From a checkpoint of a small text-conditioned image diffusion model: muon at rate 0.022, 203450 training examples.
Rows from block 2 of the denoiser, named by matrix and row number. Rows with one number belong to one attention dimension. Each number is 50 + 10 x the weight over its row's rms, rounded and kept within 0 to 99. All counts start at 0. After the name is the row's rms in percent of the matrix's.
# q: attention query (model.blocks.2.attn.q.weight, 192x192), inputs 0-95
# k: attention key (model.blocks.2.attn.k.weight, 192x192), inputs 0-95
q.161 110:50 32 41 53 53 56 65 54 43 49 36 52 90 62 37 44 47 51 53 48 53 43 56 48 53 51 52 56 53 57 43 43 40 51 58 49 47 54 37 59 23 49 42 34 50 50 59 53 44 48 48 71 48 54 90 69 50 65 44 49 60 53 50 48 42 46 61 43 52 42 52 44 49 63 58 53 42 58 55 44 47 41 49 77 40 39 45 51 56 44 61 45 62 42 59 45
k.161 118:52 46 39 63 60 33 67 43 49 61 37 50 78 51 48 52 44 53 52 52 55 37 53 48 46 46 49 56 52 47 58 44 60 51 54 47 49 37 44 54 49 44 51 43 51 52 57 52 48 60 54 63 41 49 86 56 62 44 57 39 58 45 52 51 47 39 49 41 41 45 54 55 51 63 55 58 45 40 51 57 43 55 47 50 47 60 51 51 47 55 44 42 57 40 44 46
q.162 100:41 58 90 47 58 61 43 44 44 58 46 46 26 42 45 49 47 54 51 50 45 47 53 71 44 56 47 50 44 41 79 60 63 56 41 52 53 57 44 31 57 44 45 57 55 48 55 46 54 43 44 54 40 39 37 47 56 62 45 45 52 40 32 56 47 46 43 56 42 49 49 49 44 26 51 25 57 44 50 54 52 41 45 44 68 51 63 81 58 54 58 59 35 52 45 49
k.162 098:50 48 96 59 39 41 28 42 53 46 63 58 29 36 29 37 46 58 43 45 63 49 51 55 54 44 50 50 54 42 70 44 43 62 56 48 41 46 43 45 48 53 34 59 42 51 44 49 62 58 35 70 51 52 34 34 44 69 44 42 52 51 33 51 55 52 53 68 40 51 37 53 45 46 42 48 47 46 49 47 62 30 46 49 34 52 62 85 52 61 50 50 49 58 44 46
q.163 098:44 37 60 53 58 66 48 48 66 47 44 35 17 46 40 52 46 50 61 57 41 48 45 65 54 48 42 46 47 37 63 52 72 40 41 50 46 41 38 46 56 58 39 46 62 57 53 40 47 66 53 68 55 38 39 54 62 52 59 52 48 53 38 54 53 41 38 36 55 53 67 57 41 51 49 46 49 57 34 53 50 44 48 47 50 47 43 46 39 38 61 47 44 64 44 64
k.163 107:54 43 67 48 51 65 45 51 54 47 40 52 52 54 46 52 60 56 55 46 42 65 50 83 47 41 42 43 50 53 48 37 65 36 58 56 49 60 53 41 44 51 53 50 58 46 62 45 40 54 56 57 41 66 56 70 57 56 61 60 47 46 64 44 43 39 57 30 58 51 67 61 45 34 48 44 48 52 43 46 65 50 45 49 43 41 44 46 43 55 70 60 36 52 56 49
q.164 118:44 38 46 68 38 50 29 53 56 63 52 44 49 51 55 54 55 50 40 53 51 49 54 52 52 53 59 49 50 50 45 40 65 63 52 57 44 50 51 42 37 42 32 54 45 52 51 57 56 51 63 76 49 41 49 28 66 63 46 28 39 56 37 38 30 45 39 52 67 43 40 40 51 67 46 52 51 32 45 52 66 56 54 69 50 48 51 41 54 54 41 53 50 58 49 51
k.164 126:37 48 54 46 37 46 26 51 51 50 57 55 25 47 44 42 49 57 35 40 55 57 49 29 50 42 43 40 62 63 50 43 36 60 52 58 61 59 53 38 38 45 21 47 58 40 53 54 69 47 62 68 60 45 46 20 47 52 40 43 51 45 60 42 51 64 54 52 44 47 56 47 54 73 59 44 56 58 55 52 40 40 43 56 60 51 55 48 53 58 48 59 50 43 45 53
q.165 091:47 59 54 56 65 44 62 34 51 52 52 65 68 50 44 53 54 56 57 76 46 41 53 60 50 50 53 56 64 49 47 44 59 60 47 60 49 49 55 72 46 53 38 55 55 46 52 47 59 52 54 42 62 41 46 58 48 50 43 56 50 30 48 50 56 51 49 54 47 53 42 47 65 69 41 53 50 57 46 49 42 68 52 46 53 55 42 51 51 61 48 62 51 53 42 37
k.165 093:35 51 15 42 47 64 62 48 39 51 52 38 51 52 43 46 64 73 41 51 58 46 50 56 50 51 43 47 58 50 50 58 52 53 40 50 45 51 56 46 52 37 44 40 44 50 40 59 66 56 51 33 66 53 56 49 40 47 45 37 52 56 46 48 50 38 45 62 48 52 46 58 56 62 56 54 51 49 43 57 51 56 52 32 49 48 47 51 40 39 60 36 60 51 55 41
q.166 093:44 56 64 35 51 53 57 62 46 41 50 56 53 33 62 57 41 43 45 49 56 41 45 43 53 67 46 46 57 42 40 59 54 43 60 50 49 49 54 47 54 54 51 64 60 51 50 52 61 51 54 27 43 39 68 51 47 53 52 57 47 52 43 44 50 44 51 50 48 40 24 46 55 69 60 49 57 50 56 48 61 57 45 41 56 45 48 22 59 49 43 56 52 44 36 48
k.166 099:62 43 75 57 40 60 54 52 64 55 42 56 59 43 64 58 61 53 62 58 50 45 57 51 47 54 53 43 51 69 54 54 37 50 31 51 50 53 40 50 61 52 55 63 57 49 50 56 41 53 49 34 44 51 54 44 49 80 51 50 49 46 55 36 61 54 48 69 58 45 13 56 44 53 50 59 42 46 50 55 41 38 43 52 71 45 51 18 51 33 57 41 52 38 46 68
q.167 101:49 50 38 54 49 43 67 46 52 53 46 50 33 42 58 44 58 54 38 59 54 64 42 42 52 58 53 42 45 55 60 49 48 44 53 41 40 49 61 59 59 42 62 38 67 56 58 48 50 57 51 49 44 67 29 53 57 61 64 54 61 58 51 54 47 49 46 46 54 49 23 51 45 44 47 56 46 43 45 40 59 42 50 50 38 52 43 56 48 46 61 56 59 40 55 36
k.167 112:49 51 42 46 40 47 54 60 45 44 50 48 31 43 50 48 57 52 38 42 45 57 40 45 53 61 44 39 54 44 46 52 55 65 51 46 33 53 55 37 36 53 52 54 56 47 42 44 58 36 50 45 52 45 34 31 59 65 40 47 59 36 53 52 60 57 49 67 47 60 49 53 50 60 56 55 49 58 56 34 51 50 55 55 57 52 55 54 64 46 68 45 55 44 50 48
q.168 087:48 36 40 58 34 48 74 48 54 52 58 40 59 54 32 58 48 52 56 42 51 50 48 55 46 51 53 56 39 66 35 48 70 49 51 50 50 59 40 47 55 57 56 58 61 40 63 51 44 52 51 43 54 66 50 80 58 30 42 57 44 32 48 44 53 54 41 34 50 46 56 35 56 54 49 50 48 53 62 56 49 51 42 72 50 38 51 22 42 41 46 45 47 48 65 62
k.168 094:48 52 51 62 43 56 61 45 66 56 47 61 53 48 51 42 54 48 40 60 45 53 41 78 45 47 44 50 45 44 52 50 53 36 66 51 45 50 41 42 70 61 53 48 47 39 44 49 39 61 55 34 35 55 50 72 48 26 49 45 48 51 56 58 43 43 59 77 52 56 57 35 51 41 47 47 53 47 52 57 46 54 51 62 57 45 54 26 64 48 52 63 45 41 45 30
q.169 089:35 53 49 49 38 43 52 49 47 54 61 38 38 29 76 42 38 41 59 49 38 53 62 48 61 52 49 42 53 37 64 53 66 50 46 48 40 52 73 62 50 45 43 61 47 46 46 53 50 42 51 46 62 39 54 48 41 71 46 39 27 46 57 48 62 53 47 34 30 53 65 43 49 44 44 51 46 64 59 59 55 57 50 43 44 55 63 67 45 39 33 41 33 48 40 56
k.169 090:47 35 42 56 52 75 45 58 52 46 56 47 53 41 59 56 40 47 61 68 46 57 59 60 49 40 58 59 54 41 43 60 37 31 51 47 60 52 48 39 45 44 49 49 58 56 54 67 53 55 49 48 63 58 77 46 62 32 59 46 39 53 46 51 53 40 39 28 44 39 66 39 54 44 57 59 27 69 48 43 60 59 51 47 50 57 44 73 46 39 33 37 45 53 50 55
q.170 082:46 59 29 32 56 52 39 36 40 42 45 62 43 71 49 52 46 49 42 50 41 52 42 19 52 54 45 57 60 60 53 64 51 42 64 51 57 39 58 49 49 66 49 58 38 42 34 48 52 44 60 39 61 35 33 52 45 66 55 46 57 47 60 60 53 54 43 42 58 48 46 49 68 38 60 57 56 52 46 50 55 48 44 29 58 63 56 65 61 53 51 31 41 36 47 58
k.170 090:51 41 34 63 39 57 32 45 52 48 53 65 28 59 41 60 53 46 56 62 45 42 51 15 50 59 41 67 54 43 33 56 40 27 51 57 52 53 58 48 41 65 41 55 56 51 38 63 48 41 36 17 34 59 35 43 31 66 52 41 40 45 50 53 58 47 51 44 48 49 63 28 54 41 46 39 53 32 64 40 54 42 53 43 61 34 53 72 42 38 65 53 56 43 50 45
q.171 100:53 51 43 54 51 44 65 54 75 55 42 40 65 50 65 54 48 52 41 44 40 49 37 61 48 58 50 43 52 54 35 47 45 46 46 51 45 43 50 51 14 53 43 42 46 53 44 55 54 53 42 60 40 52 68 78 45 78 48 47 35 50 46 47 52 47 43 52 55 50 46 57 42 27 43 63 46 39 48 48 57 47 54 46 40 39 59 89 47 47 51 50 47 42 49 46
k.171 095:44 51 42 42 45 62 62 48 45 49 55 28 96 60 31 66 25 45 63 52 58 38 71 66 54 53 61 55 49 48 23 45 51 42 46 53 48 40 44 49 28 58 49 44 56 59 46 50 47 51 44 67 45 42 81 62 52 57 41 57 43 49 59 49 62 32 58 43 52 54 50 58 39 53 62 56 51 49 43 59 45 47 60 42 50 45 50 93 45 64 57 66 48 57 49 70
q.172 098:49 49 29 47 57 47 75 48 49 46 60 49 69 50 51 52 47 49 51 52 73 47 37 36 47 58 63 49 42 48 38 34 47 43 49 43 51 62 44 50 52 54 63 52 43 51 44 64 43 55 44 72 53 64 55 50 48 31 52 52 59 38 68 54 69 58 43 62 48 47 43 45 53 45 60 48 39 48 31 57 52 61 57 67 47 55 45 50 43 66 47 44 45 58 43 58
k.172 096:58 44 43 50 54 64 76 49 57 56 59 41 54 51 29 59 54 51 43 56 50 33 67 46 49 66 52 59 51 48 43 37 46 44 44 52 47 50 53 39 81 28 70 39 49 63 49 50 38 48 49 67 43 55 27 62 52 38 54 52 34 48 56 48 55 36 49 57 53 32 49 51 42 49 55 55 51 48 24 50 55 51 42 52 56 44 41 35 53 51 34 51 44 54 58 57
q.173 100:60 59 36 44 55 57 60 44 40 49 46 51 33 56 42 34 54 51 53 56 47 54 57 29 54 51 48 57 43 53 32 47 45 46 51 41 33 64 51 41 46 52 54 42 58 40 54 40 45 62 62 60 67 53 59 46 57 30 48 42 69 54 60 48 37 52 44 40 44 55 62 49 49 39 62 52 52 56 46 49 42 44 49 61 51 43 49 38 52 54 54 56 50 36 54 43
k.173 102:50 40 54 56 51 49 55 61 38 39 52 52 34 63 46 53 53 45 52 34 61 60 52 17 51 56 48 61 57 46 47 46 61 57 58 38 44 58 57 56 40 52 35 46 68 49 45 31 34 42 61 66 56 55 35 35 54 49 45 51 46 57 51 49 46 64 47 33 47 53 51 46 45 46 40 52 55 56 54 33 45 54 54 61 45 53 45 34 53 27 48 50 67 54 56 49
q.174 091:45 51 49 43 48 40 63 55 55 65 59 38 60 48 38 45 49 37 55 26 38 55 54 74 44 47 40 55 55 65 63 59 51 53 45 48 56 49 53 38 41 55 77 53 50 57 58 40 65 32 45 70 66 35 43 33 56 66 47 54 48 47 57 49 67 32 55 55 66 41 56 36 71 48 51 58 63 49 57 60 54 60 59 68 38 58 50 48 50 50 56 40 46 41 43 51
k.174 091:58 41 36 63 62 40 62 34 61 59 54 54 67 63 49 46 49 31 59 55 44 36 41 66 54 55 49 47 24 40 49 50 34 50 56 52 53 49 34 57 44 62 58 50 25 45 57 57 44 48 45 73 46 39 37 49 55 55 32 62 70 45 65 69 55 64 44 32 63 42 53 45 49 42 48 58 55 49 56 41 44 53 55 45 48 45 45 23 52 39 58 46 43 50 50 52
q.175 082:43 56 56 66 44 45 64 50 52 69 37 43 38 39 61 56 51 61 43 54 44 52 46 48 54 31 49 49 42 51 81 50 78 55 68 69 59 49 47 35 62 49 42 52 63 51 49 59 56 49 55 48 49 49 52 34 28 74 65 49 50 48 51 51 53 40 55 54 53 42 59 56 61 40 40 64 52 59 48 63 53 53 48 56 28 37 38 64 57 57 58 59 49 52 49 41
k.175 084:55 47 69 47 50 46 74 50 62 56 60 59 41 35 48 49 54 54 45 45 52 58 47 55 54 48 52 45 60 37 78 43 53 54 54 58 49 59 35 53 58 51 53 44 47 42 53 47 45 44 45 49 35 36 56 30 63 49 53 55 55 44 44 45 59 38 49 60 47 46 41 60 44 49 56 68 51 48 54 58 59 48 42 74 40 45 45 44 57 56 58 48 27 53 55 49
q.176 093:38 47 55 47 48 49 54 48 55 40 61 51 56 51 60 52 55 45 53 63 43 33 49 69 57 49 46 58 46 65 56 49 37 49 40 39 44 47 54 67 66 65 38 64 51 69 50 50 63 60 57 32 59 76 55 54 62 46 43 57 44 57 48 64 54 54 61 60 47 51 48 44 33 71 50 55 41 59 55 50 36 53 42 69 47 53 48 38 41 54 55 55 43 43 47 32
k.176 097:61 39 30 47 40 47 41 43 39 60 45 61 60 59 55 42 38 50 70 66 38 43 51 69 50 32 62 61 51 57 31 65 62 30 45 54 60 42 54 40 85 52 50 45 27 55 51 56 46 59 52 40 59 53 46 61 52 36 45 55 43 60 43 60 42 42 45 37 53 45 55 52 44 54 48 45 44 51 45 41 41 65 51 54 38 60 43 35 58 55 42 38 47 37 68 44
q.177 098:37 39 86 46 74 47 55 46 46 48 37 44 58 38 55 53 49 43 48 36 47 60 59 71 48 41 64 43 64 44 62 57 50 35 55 44 56 46 49 53 23 54 59 26 47 41 47 48 56 44 30 46 57 53 29 30 48 59 34 51 45 44 37 49 44 33 51 45 45 48 54 61 57 64 52 51 54 42 58 56 61 39 57 47 55 39 55 72 50 49 54 36 62 50 53 60
k.177 101:50 52 85 49 62 40 41 56 44 41 48 49 59 52 47 34 62 36 40 50 53 66 65 65 53 56 57 43 51 51 63 54 44 44 54 59 49 32 48 60 14 59 51 42 51 49 49 49 61 48 51 54 35 43 24 38 44 71 50 56 62 42 44 58 72 41 52 42 45 47 54 50 55 73 39 52 43 46 53 49 60 53 62 43 67 49 52 61 58 63 43 48 51 58 45 46