Weights of a small text-conditioned image diffusion model.
Training: muon at rate 0.022, batches of 64.
Rows from block 2 of the denoiser of a small text-conditioned image diffusion model, named by matrix and row number. Rows with one number belong to one neuron. Each number is 500 + 25 x the weight over its row's rms, rounded and kept within 0 to 999. All counts start at 0. Numbers have three digits each.
After each neuron's rows are labels from the 100 images, of 14976 (inputs lightly noised), where the neuron reaches its highest value: "place" is the part of the image that holds the peak. Only what is clearly more common there than usual is listed. The data: photos with spoken descriptions (Open Images, Localized Narratives). In brackets: how many of the 100, against the usual share in percent.
# fc1: MLP up (model.blocks.2.mlp.fc1.weight, 384x192), inputs 96-191
# fc2: MLP down (model.blocks.2.mlp.fc2.weight, 192x384, transposed), outputs 96-191

fc1.302:556525490524491505499529497514495541466492535519494523482508505505499513480482514443530482497529502488489487522525481522512484539525461525486476482498478471472504504533513492508503507488488511497512480489527491512490484518431485526501488505525494518470493500505501491448495491513505476479
fc2.302:518494495541510502496501482495489556494538506527513499547459534513501527481499508550530492482498498496506504467536496519484468519489493529517499513546502568454532529477477494490520450507501508484522517516477489579496514466497454414511516531475503534512511504529482486514498487515517525501
place: top left (25 vs 9.8)

fc1.219:468529533484469504543494469493521479478508461491518480519456473484527521463506536486491502447475494480477508502469513562494468536480542484503487509520474531482532462479448548506494485494487465543464516506516498528454495517534508492507459507474472488472488491547460505467491498528525490519
fc2.219:512487512488491428460483480531476477494554477491496511554518527524535440502498482502487486480491507489505532486470479482483505536527555508495574507523540508512471497489534528502467499487487462558508465520499519507490530554490497509471500502438532491488497519466469484472497501484481491514
place: centre (32 vs 14.1)

fc1.5:487477469545464509504531526487485481500477488517466496528471501522539525482496501523502555565454510486503526488466479469531471517517428487512507485516505473494526507500494504456495483526468545534488518501492508487469466482454505509516473508533473511514521461495524488437483506509485486522
fc2.5:516497494443530517496489536482513491478505484499482492480500492528522460488537527487481471508515495544501495493525541503486554495509503511481516512486522510489545490481506509532426485512532503511524468496559492507408501488508480546489489495472499516523546459520525532528464524524479504536
place: top left (31 vs 9.8)

fc1.51:535485484507559490481520480514472503447500464494487511520506565618432542479480504494501498468445506488479505544499511496515477535492489451489489498551507441506508503475484493519493496479497492499516472511496494504505457509494532497516506492490469506487495501496484504451520505477489394503
fc2.51:543504506492574484509483484501486524545504515504499505496505575487479477477504508528496479548496476527508484569522478479478476506523497496480495490499491497523504455516478491507502479525498496516518479509508489513498518477444533419486497512458527517493485477527491500538493499536480421515
place: top right (28 vs 9.8)

fc1.211:493517476485489539496486461506514483503517505494499517504508505493477513533470502521477552521487476506449514486464526487521501437485500481506468547474523508485495444479500484529483531531508477510499527513468491499498542461502521481571502496552490480439500515485476503475500516495486502504
fc2.211:510448528541476540479540501494501522489505526520481458486496512520495538523502499468488531509520536483510495499498492475498482484502458519483498537486494472503438523456513479468474496495484451485523489547510516528486508500495555511474525485492513496546519482538468500512513505530524517454
place: centre (32 vs 14.1)

fc1.240:556495520503493481515488509501498520555465513522513512509527461483465483530519489516504504503529536469507473532512485479513505485506526425523503521542478484513506464490510513501507443487521529511501496527478489496461473510529476467495515492501508503491521480491492472508484498475494504515
fc2.240:547499502532499510509524488491473482499545492482472511506477474470526480492481484496519510476511503537509501406515514468491499516509494510488513493492458509486496522478508500484501497515507510499489521492485504537494510569522461511526517498516495484515497559519495513500483514536469483508
place: top centre (33 vs 11.7)

fc1.71:507495454500529534499478505490521452524470451504489506463493478502494429447525507481514546525511534489534515482468461498475504489546527500503533525505515474481502512488554508496475410551516501479531498536499478461509498491491502501502480528510518508493506472527464454487518476521538507495
fc2.71:518494469494515439525521505504541491491513518474533521514536479499500487443460487462461450501504511484525522496464530453460534485496514482512510489484517480495502476504453538505538435500478485445517520512471536501488479513508470505502459504508502480490510494481455525492497491497490487426
place: centre (33 vs 14.1)

fc1.193:412542464471478485506497523520529499561520513485459465494507401443499508503510489496513524544489492528494517461500541523512496472494506607518501503499481500496490492512505500511505495507503484511513487502505503468530518473486514593540495502492483490510498535474499511476505470477495565509
fc2.193:533485483504477506490455496519499551556500470557473480506506604466485487484519515483502434541532519523512496534550515502487505440515472458491493516506528509514506476489501490525485479526502488485493516507498501490504504481526487407479465509504526542513499527541518488500483543524515532500
place: top centre (33 vs 11.7)

fc1.278:456516498497504481493536480496497474507478528494503499471462524549490471466516520483502481568479477471484487534523459561490486528471493442486480501568496492488499477483506512506496517496501520484535538521497501453461522476508476469511515503489504505482500501524476513464481523501486454449
fc2.278:485482509494502513511517506498473548536501486509467474476526573517526520504493518488484479500537499494482523541571484468505503505482485460508478479459491502518550478485493518512495479498505491487522493486513507443518506498494474436501467492517488516511507513476502490504501512464494478464
place: top centre (34 vs 11.7)