config.toml
arch = "dit"
model = "text-conditioned image diffusion model"
dataset = "photos with spoken descriptions (Open Images, Localized Narratives)"
train_examples = 203450
image_size = 64
horizontal_flip = true
conditioning = "text"
objective = "epsilon"
cond_dim = 192
tokenizer = "word"
vocab_size = 4585
text_encoder_width = 128
text_encoder_layers = 8
text_encoder_norm = "layernorm"
text_encoder_norm_position = "pre"
text_encoder_activation = "swiglu"
text_encoder_mlp_ratio = 2
text_encoder_head_dim = 32
text_encoder_fused_qkv = true
text_encoder_bias = "all"
text_encoder_qk_norm = true
text_encoder_layer_scale_init = 0.01
text_encoder_parallel_block = false
text_encoder_inner_norm = false
text_encoder_drop_path = 0.15
text_encoder_positions = "learned"
cond_dropout = 0.1
norm = "layernorm"
activation = "gelu"
mlp_ratio = 2
head_dim = 64
fused_qkv = false
qk_norm = true
inner_norm = false
patch_size = [4, 4]
layers = 8
width = 192
positions = "relative_bias"
residual_init = "none"
optimizer = "muon"
muon_scale = "spectral"
lr = 0.022
momentum = 0.95
nesterov = true
orthogonalizer = "newton_schulz_5"
adamw_lr_other_params = 0.00082
grad_clip = 0.5
steps = 11400
batch_size = 64
epochs = 3.6
lr_schedule = "wsd"
decay_fraction = 0.2
final_lr_fraction = 0.01
warmup_steps = 2280
weight_decay = 0.02
adamw_weight_decay_other_params = 0.05
Rows from block 4 of the text encoder of a small text-conditioned image diffusion model, named by matrix and row number. Rows with one number belong to one neuron. Each number is 500 + 40 x the weight over its row's rms, rounded and kept within 0 to 999. All counts start at 0. Numbers have three digits each.
After each neuron's rows are labels from the 100 texts, of 14976, where the neuron reaches its largest size: "fires on" is the input token at the peak. Only what is clearly more common there than usual is listed. The data: photos with spoken descriptions (Open Images, Localized Narratives). In brackets: how many of the 100.
# gate: MLP gate (text_encoder.blocks.4.mlp.gate.weight, 256x128), inputs 64-127
# fc1: MLP up (text_encoder.blocks.4.mlp.fc1.weight, 256x128), inputs 64-127
# fc2: MLP down (text_encoder.blocks.4.mlp.fc2.weight, 128x256, transposed), outputs 64-127

gate.243:493589420596502468499558486478458493557519510485504508534434461462418522529516428519481517475528538501500495518444500446532529620548556511470444494500540391469518554478517505488507513564535495
fc1.243:495406587412491529498444511511539501441514485501499504481543523516596488458494573465526471510481454509493503477550498564467482389451449485522569506515459630513482463525482501528481507440478511
fc2.243:496533428481482438550553472506493486556558546483509494505461402488435538512529427500488485472535498568417435529464483492544545654508549495508454463494521418491481566482561510488512511517521476
fires on: "the" (17); "water" (8)

gate.18:480478546477416551501477454526511498559483517511541475563508439411503507579524551492505480509449449477428483485523461523552472518464478558423526527547531486460540413451542505421572512512518540
fc1.18:496501535464423553485492427524518504561466521548522487567519453438478508585523522502522493491444471486451494489529462517541484516436478580413522511561519502443553444450472507423562512532536541
fc2.18:497535496500412549505483428523500499532424553499511458523530434391486516598514537499490500472391484513452493475503459501570494494501449501463504522575501519474533464481613527425516506500506516
fires on: "." (30); "the" (16)

gate.226:457505583512498531485496552567438504496548534402587472505530471501505531429533543502526521527527476487461456492446543520525523467548505559478527515520503470543473416557500483557505539479445450
fc1.226:550523440475508451449537499551405520552596494428554424499539464471511495506547498531541512497487486501482528481521516478558522513537417449543479515551458561480500448549493486443434460467508425
fc2.226:576506441507507426427519530517456539598602490458614474500460515478486488473527487489507498484449477431498530457480511511581495463515420459524521459539508493479490465515360526480401443483468470
fires on: "and" (30); "a" (18); "black" (13); "we" (12)

gate.241:576484450487502419462506485493529528479578543478462508478519504500522470460532498546504486550457474468504454553502505533547513573474467545500514488413527468458471518550494503562528475500503480
fc1.241:547551457514560469508524486483515466475527576447469562498500458548452539462478504455499512528467506439478453593469551508540475503575459539474533553468482478467485511493498514553477499527482531
fc2.241:501576527527475457460501500494483513488480558491484497513451458536514466497557411499482537577491487482494539555457477480583495551514422515534516613439475488479522481467419449576538489520477506
fires on: "bottom" (39); "many" (26); "black" (13)

gate.8:453436434534489497513497510476459381491525490472440473499479481482537506481519510531509537501558489480496480513521517602475495467468516519494483437504491574508519534520523555481524484525553501
fc1.8:508440421516466484499522523484487419452547497481425484506463487461486506498520511505507506504577522475525467493515532594484488457476513540479489413523494545510537549495513538500506510502543526
fc2.8:516508510511464479488541529475503505491522551486510497565472467361481506528509533495460513502558534461540481426498523502422509391518438499523502456502498517478576484502680491529509537501492491
fires on: "a" (27)

gate.232:463507525400544467501536545516474500497384525483524464575496517462491526546454480501555447565529478494521465480493532492506508513442506454476495552501596564544496474595509482473439493464512469
fc1.232:489543489458542476517501536524453433504386524490541470531507489513511524545474479501556464531520468540514494503513499489503522538451501456470508536513585564547504481609516470459414529470517481
fc2.232:488487468507435517478498485454494515492621486522482551479492547490495483487503444500386625389474513470514495538472457499557480418509495522525468385502496443483499548401433522515522511503465549
fires on: "the" (23); "." (21); "and" (15); "of" (7)

gate.57:564541412486534494513489530519483467481550491454504513440444480460509501488511539584616525565491447521445484472490468467486473578520496547610500523506498452516509512549521500461526544504493465
fc1.57:537450496499456485467515532534531567502513531411437557509531517488506447511593498447446509465406540493504502475468481554582499517515486458468560432550513563485452445470548524524405452529489492
fc2.57:509485483482449499445437491487476521365527480462435542540488539461583450524516490502476481446492535582535508470503461457548510571558459479488566483503524567505468427587565505565433457509459488
fires on: "white" (49); "see" (36)

gate.225:526491415636472513502477534524576399503475517522471590441498493473565471478517527485472514486474587459507520464478473513519491564474477527444498489503542517455520529609506523493501565461453500
fc1.225:486503414558523533564506493502502413526469491510545602507486481463574464531523460520456504455497505506484530480532485466452490537514488605516508514505454519451541424635494510490525472446475467
fc2.225:533567484526473491471470542538496513531424459466550457497518391550479551464478499496502577463477551493502484533466502477536484439548601524494473527460517493554483493473651467555471588493521519
fires on: "this" (70); "the" (24)

gate.41:476446456507476504484498534494480381460533473445458491526477484482498496483532537516464476475530525509465436487554497584494500461512502551533461451500475529528486585501536525489563514523509518
fc1.41:475556580486537516509528477517548613524473518531591507463493510527493487507494505447487516510423497501513525510483502401535497542560490438507555544481518441503500423494511456504488515467439494
fc2.41:509544495497506496497511483509514496513422466494543489478541523604519503503465470490491484488450504545561514549483468483603501568514503498467502588490495492518411482479353452451534543506512516
fires on: "a" (26); "the" (17)

gate.158:561576449497519438543534547509470531500454496439524497460497463507472517469520493551444487553473461544456507521506494399515475521445456452476479492580482496493484477476500496570543475463530502
fc1.158:475469524558508477491516449504473488551573475486453511492418512517525546523523455532548503445515484453518514482393508454460548577515573568530483513430531421517552551508517514463541571505552521
fc2.158:493480547495572564471484499493498499412416427514457451517531571498572476461482578523471520540489534438566580468525523485485492454505471494486534557549521589519502465480449537500512501500481487
fires on: "is" (9)

gate.97:566424449487489509542481524497479467494478433474490441501521619422520546488483487495475507478505503472452543545516532511487515510507535503535510593452475468553453465464475544549477523488525504
fc1.97:502537476499511501496537492508533499496540569529489535496486394570471436489529513491537471530473495547485464471518461477495496532510463431467462388585508563465549536493507468458529454483475496
fc2.97:491467545454504541520497523453518482505529553525503517515515334642521483533480456493533445468509504564514444461498498491446474475436471497523517476572494536477479497515615488431516488490518489
fires on: "a" (24); "the" (24); "of" (9)

gate.0:585405446500509507520464550504488465520466452461484449501519641431509544503506504484454483488515509464453551534488531546494507495500518539514510598463485465534447466470473521517488499474521522
fc1.0:484558489457497507511553458504534518461561540541496518474479370577475461498525485491548484532482499569478450488539453458486509549540489423484475399558498559455564527488520487471516466512473468
fc2.0:486467513487560564538498491507501475508535585498501535530523375646545525517496494488502433455500514582519460455495489483476474471447488501497550466585491530483470483557619534475520502494517511
fires on: "a" (27); "the" (25); "of" (12)

gate.77:534478538557505444568461521503494446505500508555450507431511493482508549485465492543491492507505552513512493465423522401539507551484523508523433487484559540505528504490464507508546550605518507
fc1.77:529474567506507445550450488497507426510493502578438511421519500499524539498447487497503496493481567516517503460425524422539504490448523511513453487485559533489536508498511502498524555604532519
fc2.77:499467497499455456517477543539501501496526492529487478447521471569504551450452532500508515558440519537509516514456368497552493525503503502528457511574499482486536513509302513477506535502501488
fires on: "." (18); "the" (17)

gate.150:354567463470471500487451548513429502529474499499589467516483488445483521488451546483510516529524456502514546512503473530532488506472493574535484525514489530548507482553505448544442479477421498
fc1.150:459470554523510563480441488453521499507506495478492507505474559471513460509475459499473458564558528466547556487454477483478497580462478577395482464507494403512503583494521480538481507527491532
fc2.150:525496584480515546511478414468519482449506511534514496526486500495528457523507510503482454524543536535537548521483479504474492628482512477423471498514437481560500566540632465528500530490454512
fires on: "and" (30); "a" (18); "black" (12); "we" (12)

gate.152:503489477526443465508486512547486488488521498493504512485479573468500496476598523499542483527438471408425423451526503508517495472509415522496552503543490501499479512596471481525531533472486469
fc1.152:502537552472573528512499493486521509509510469472512456497522382507529498513452507500469514464610497586580574538476496512483473547485579490529481525454504530519496473438504508505485468490515522
fc2.152:505535500497564509524513511495502504516468418497524407522513384455536514521479483519472517478595468640507537527484452495482521532490643495504505515456495541481452503514675521509444485497511509
fires on: "." (11); "<end>" (10); "is" (9); "see" (7)

gate.121:418441488515487558476523480509473466563489509516542526491593539489494502453470446514439463487492463507472586468514481419500565546511508529554415511539480542539493437452487492547542474504543536
fc1.121:466470551468480503434487566493532439526476499473498473484588520518504505456472497451481464546544525438494553491522440540505541549475526540489483472560493535506486533442491475520466510507461518
fc2.121:530501450477552399561445419512473491496526523477449439503446455509447471548503472514494511494474479530505429469480550516509508452519401485464559522430483459448501485462585535463517581490482454
fires on: "standing" (31); "playing" (9); "are" (8)

gate.254:473519436548460428531564539482500498494462534422527466450491415520522553529517567628455522506500461506482462495520524576552443497519499499474486519467493488534473505494502534493456493433484520
fc1.254:568543440506476430535617498483488565463449539462511536466514445517524516480484542663499516498488512500470456521476550534503439497461509496522478531502486512615500542531497478561450465481535482
fc2.254:508521539512491503507546517438519516478458536472533544501485555475488434499555500439550457499409562399541479512414541419492462422445519477501494531544494519487496547513459473615440480490513517
fires on: "," (26); "are" (11)

gate.124:447531498540515452495501550540469444482485455519569471511447486414489535460493560541514486470457439498449527487497541572518459541501524569497515531484524562556476557570505462498469508457458524
fc1.124:478596449518479430532543500523473468523535491513506486551495511489472490537508555512467542471467465521511487521512465436512503478532499442500525469543527506501527539454480594464364523439453470
fc2.124:483546431489511434532543561526523483561532487488535492537510462510463520487487538483472492496491479525483483520548485547518413464544502411464490490489502498522494501437467585494377495434467484
fires on: "," (43); "of" (15); "there" (11); "are" (7)

gate.14:501494515465425534501478422535478514580502496501530480545555450409510529587517540491507495487447451486442518487495496517548476507450495539453505510557518509447536423459504508427587513506514513
fc1.14:496486532441435543487495431529527525576513493494522497555540448383504510587503553454490472501472476490448527490503484509555484503460498513427522523528527494463515441445512494431566524512525536
fc2.14:486490531519425469515457386495477504460462557466422486512470480405570527551518451492408480476419484432489523465508439505480505494504455499513490542539485469548548472470586468516493479513494529
fires on: "." (25); "the" (16)

gate.197:464492482429501487482457571497511522540529547493623459479492503481550499530481503514500550476394476519516524399544559506497496519620541540502485479488504520450450529545457557580509557475496526
fc1.197:549502549589496519549539442516476471468477461487400539518494497489445505468536515512505457521614489462486461611468460473520500491402462467508521534509493477562532436450477440447509447508491470
fc2.197:501496497499519522507524459520500500480509395500439524490502504499522533435480512499517428475640485467483486690501381499513498497455442499485514535510499487553517477468597426417489448501496466
fires on: "the" (16); "see" (9); "there" (9); "and" (8)

gate.175:551446491495491503542476498502463483491482421481502437497525620418532539485478484519470506471513510476466549531508527520492511502506538517513521605460481444548469464490482523534498507502522504
fc1.175:492537495504502501484535502500538512502527581513482559514489374577472449501513512492513480520485491523499471472501464486515496515510466434453488384557518574449541541501510473461527490496476494
fc2.175:495484492481560538540474491500506497510542557505522493499523333652532504549493445489523451475530507554517454439495508504470478467476488493522505502591497537460499482538645527514495476480506489
fires on: "a" (27); "the" (24); "of" (13)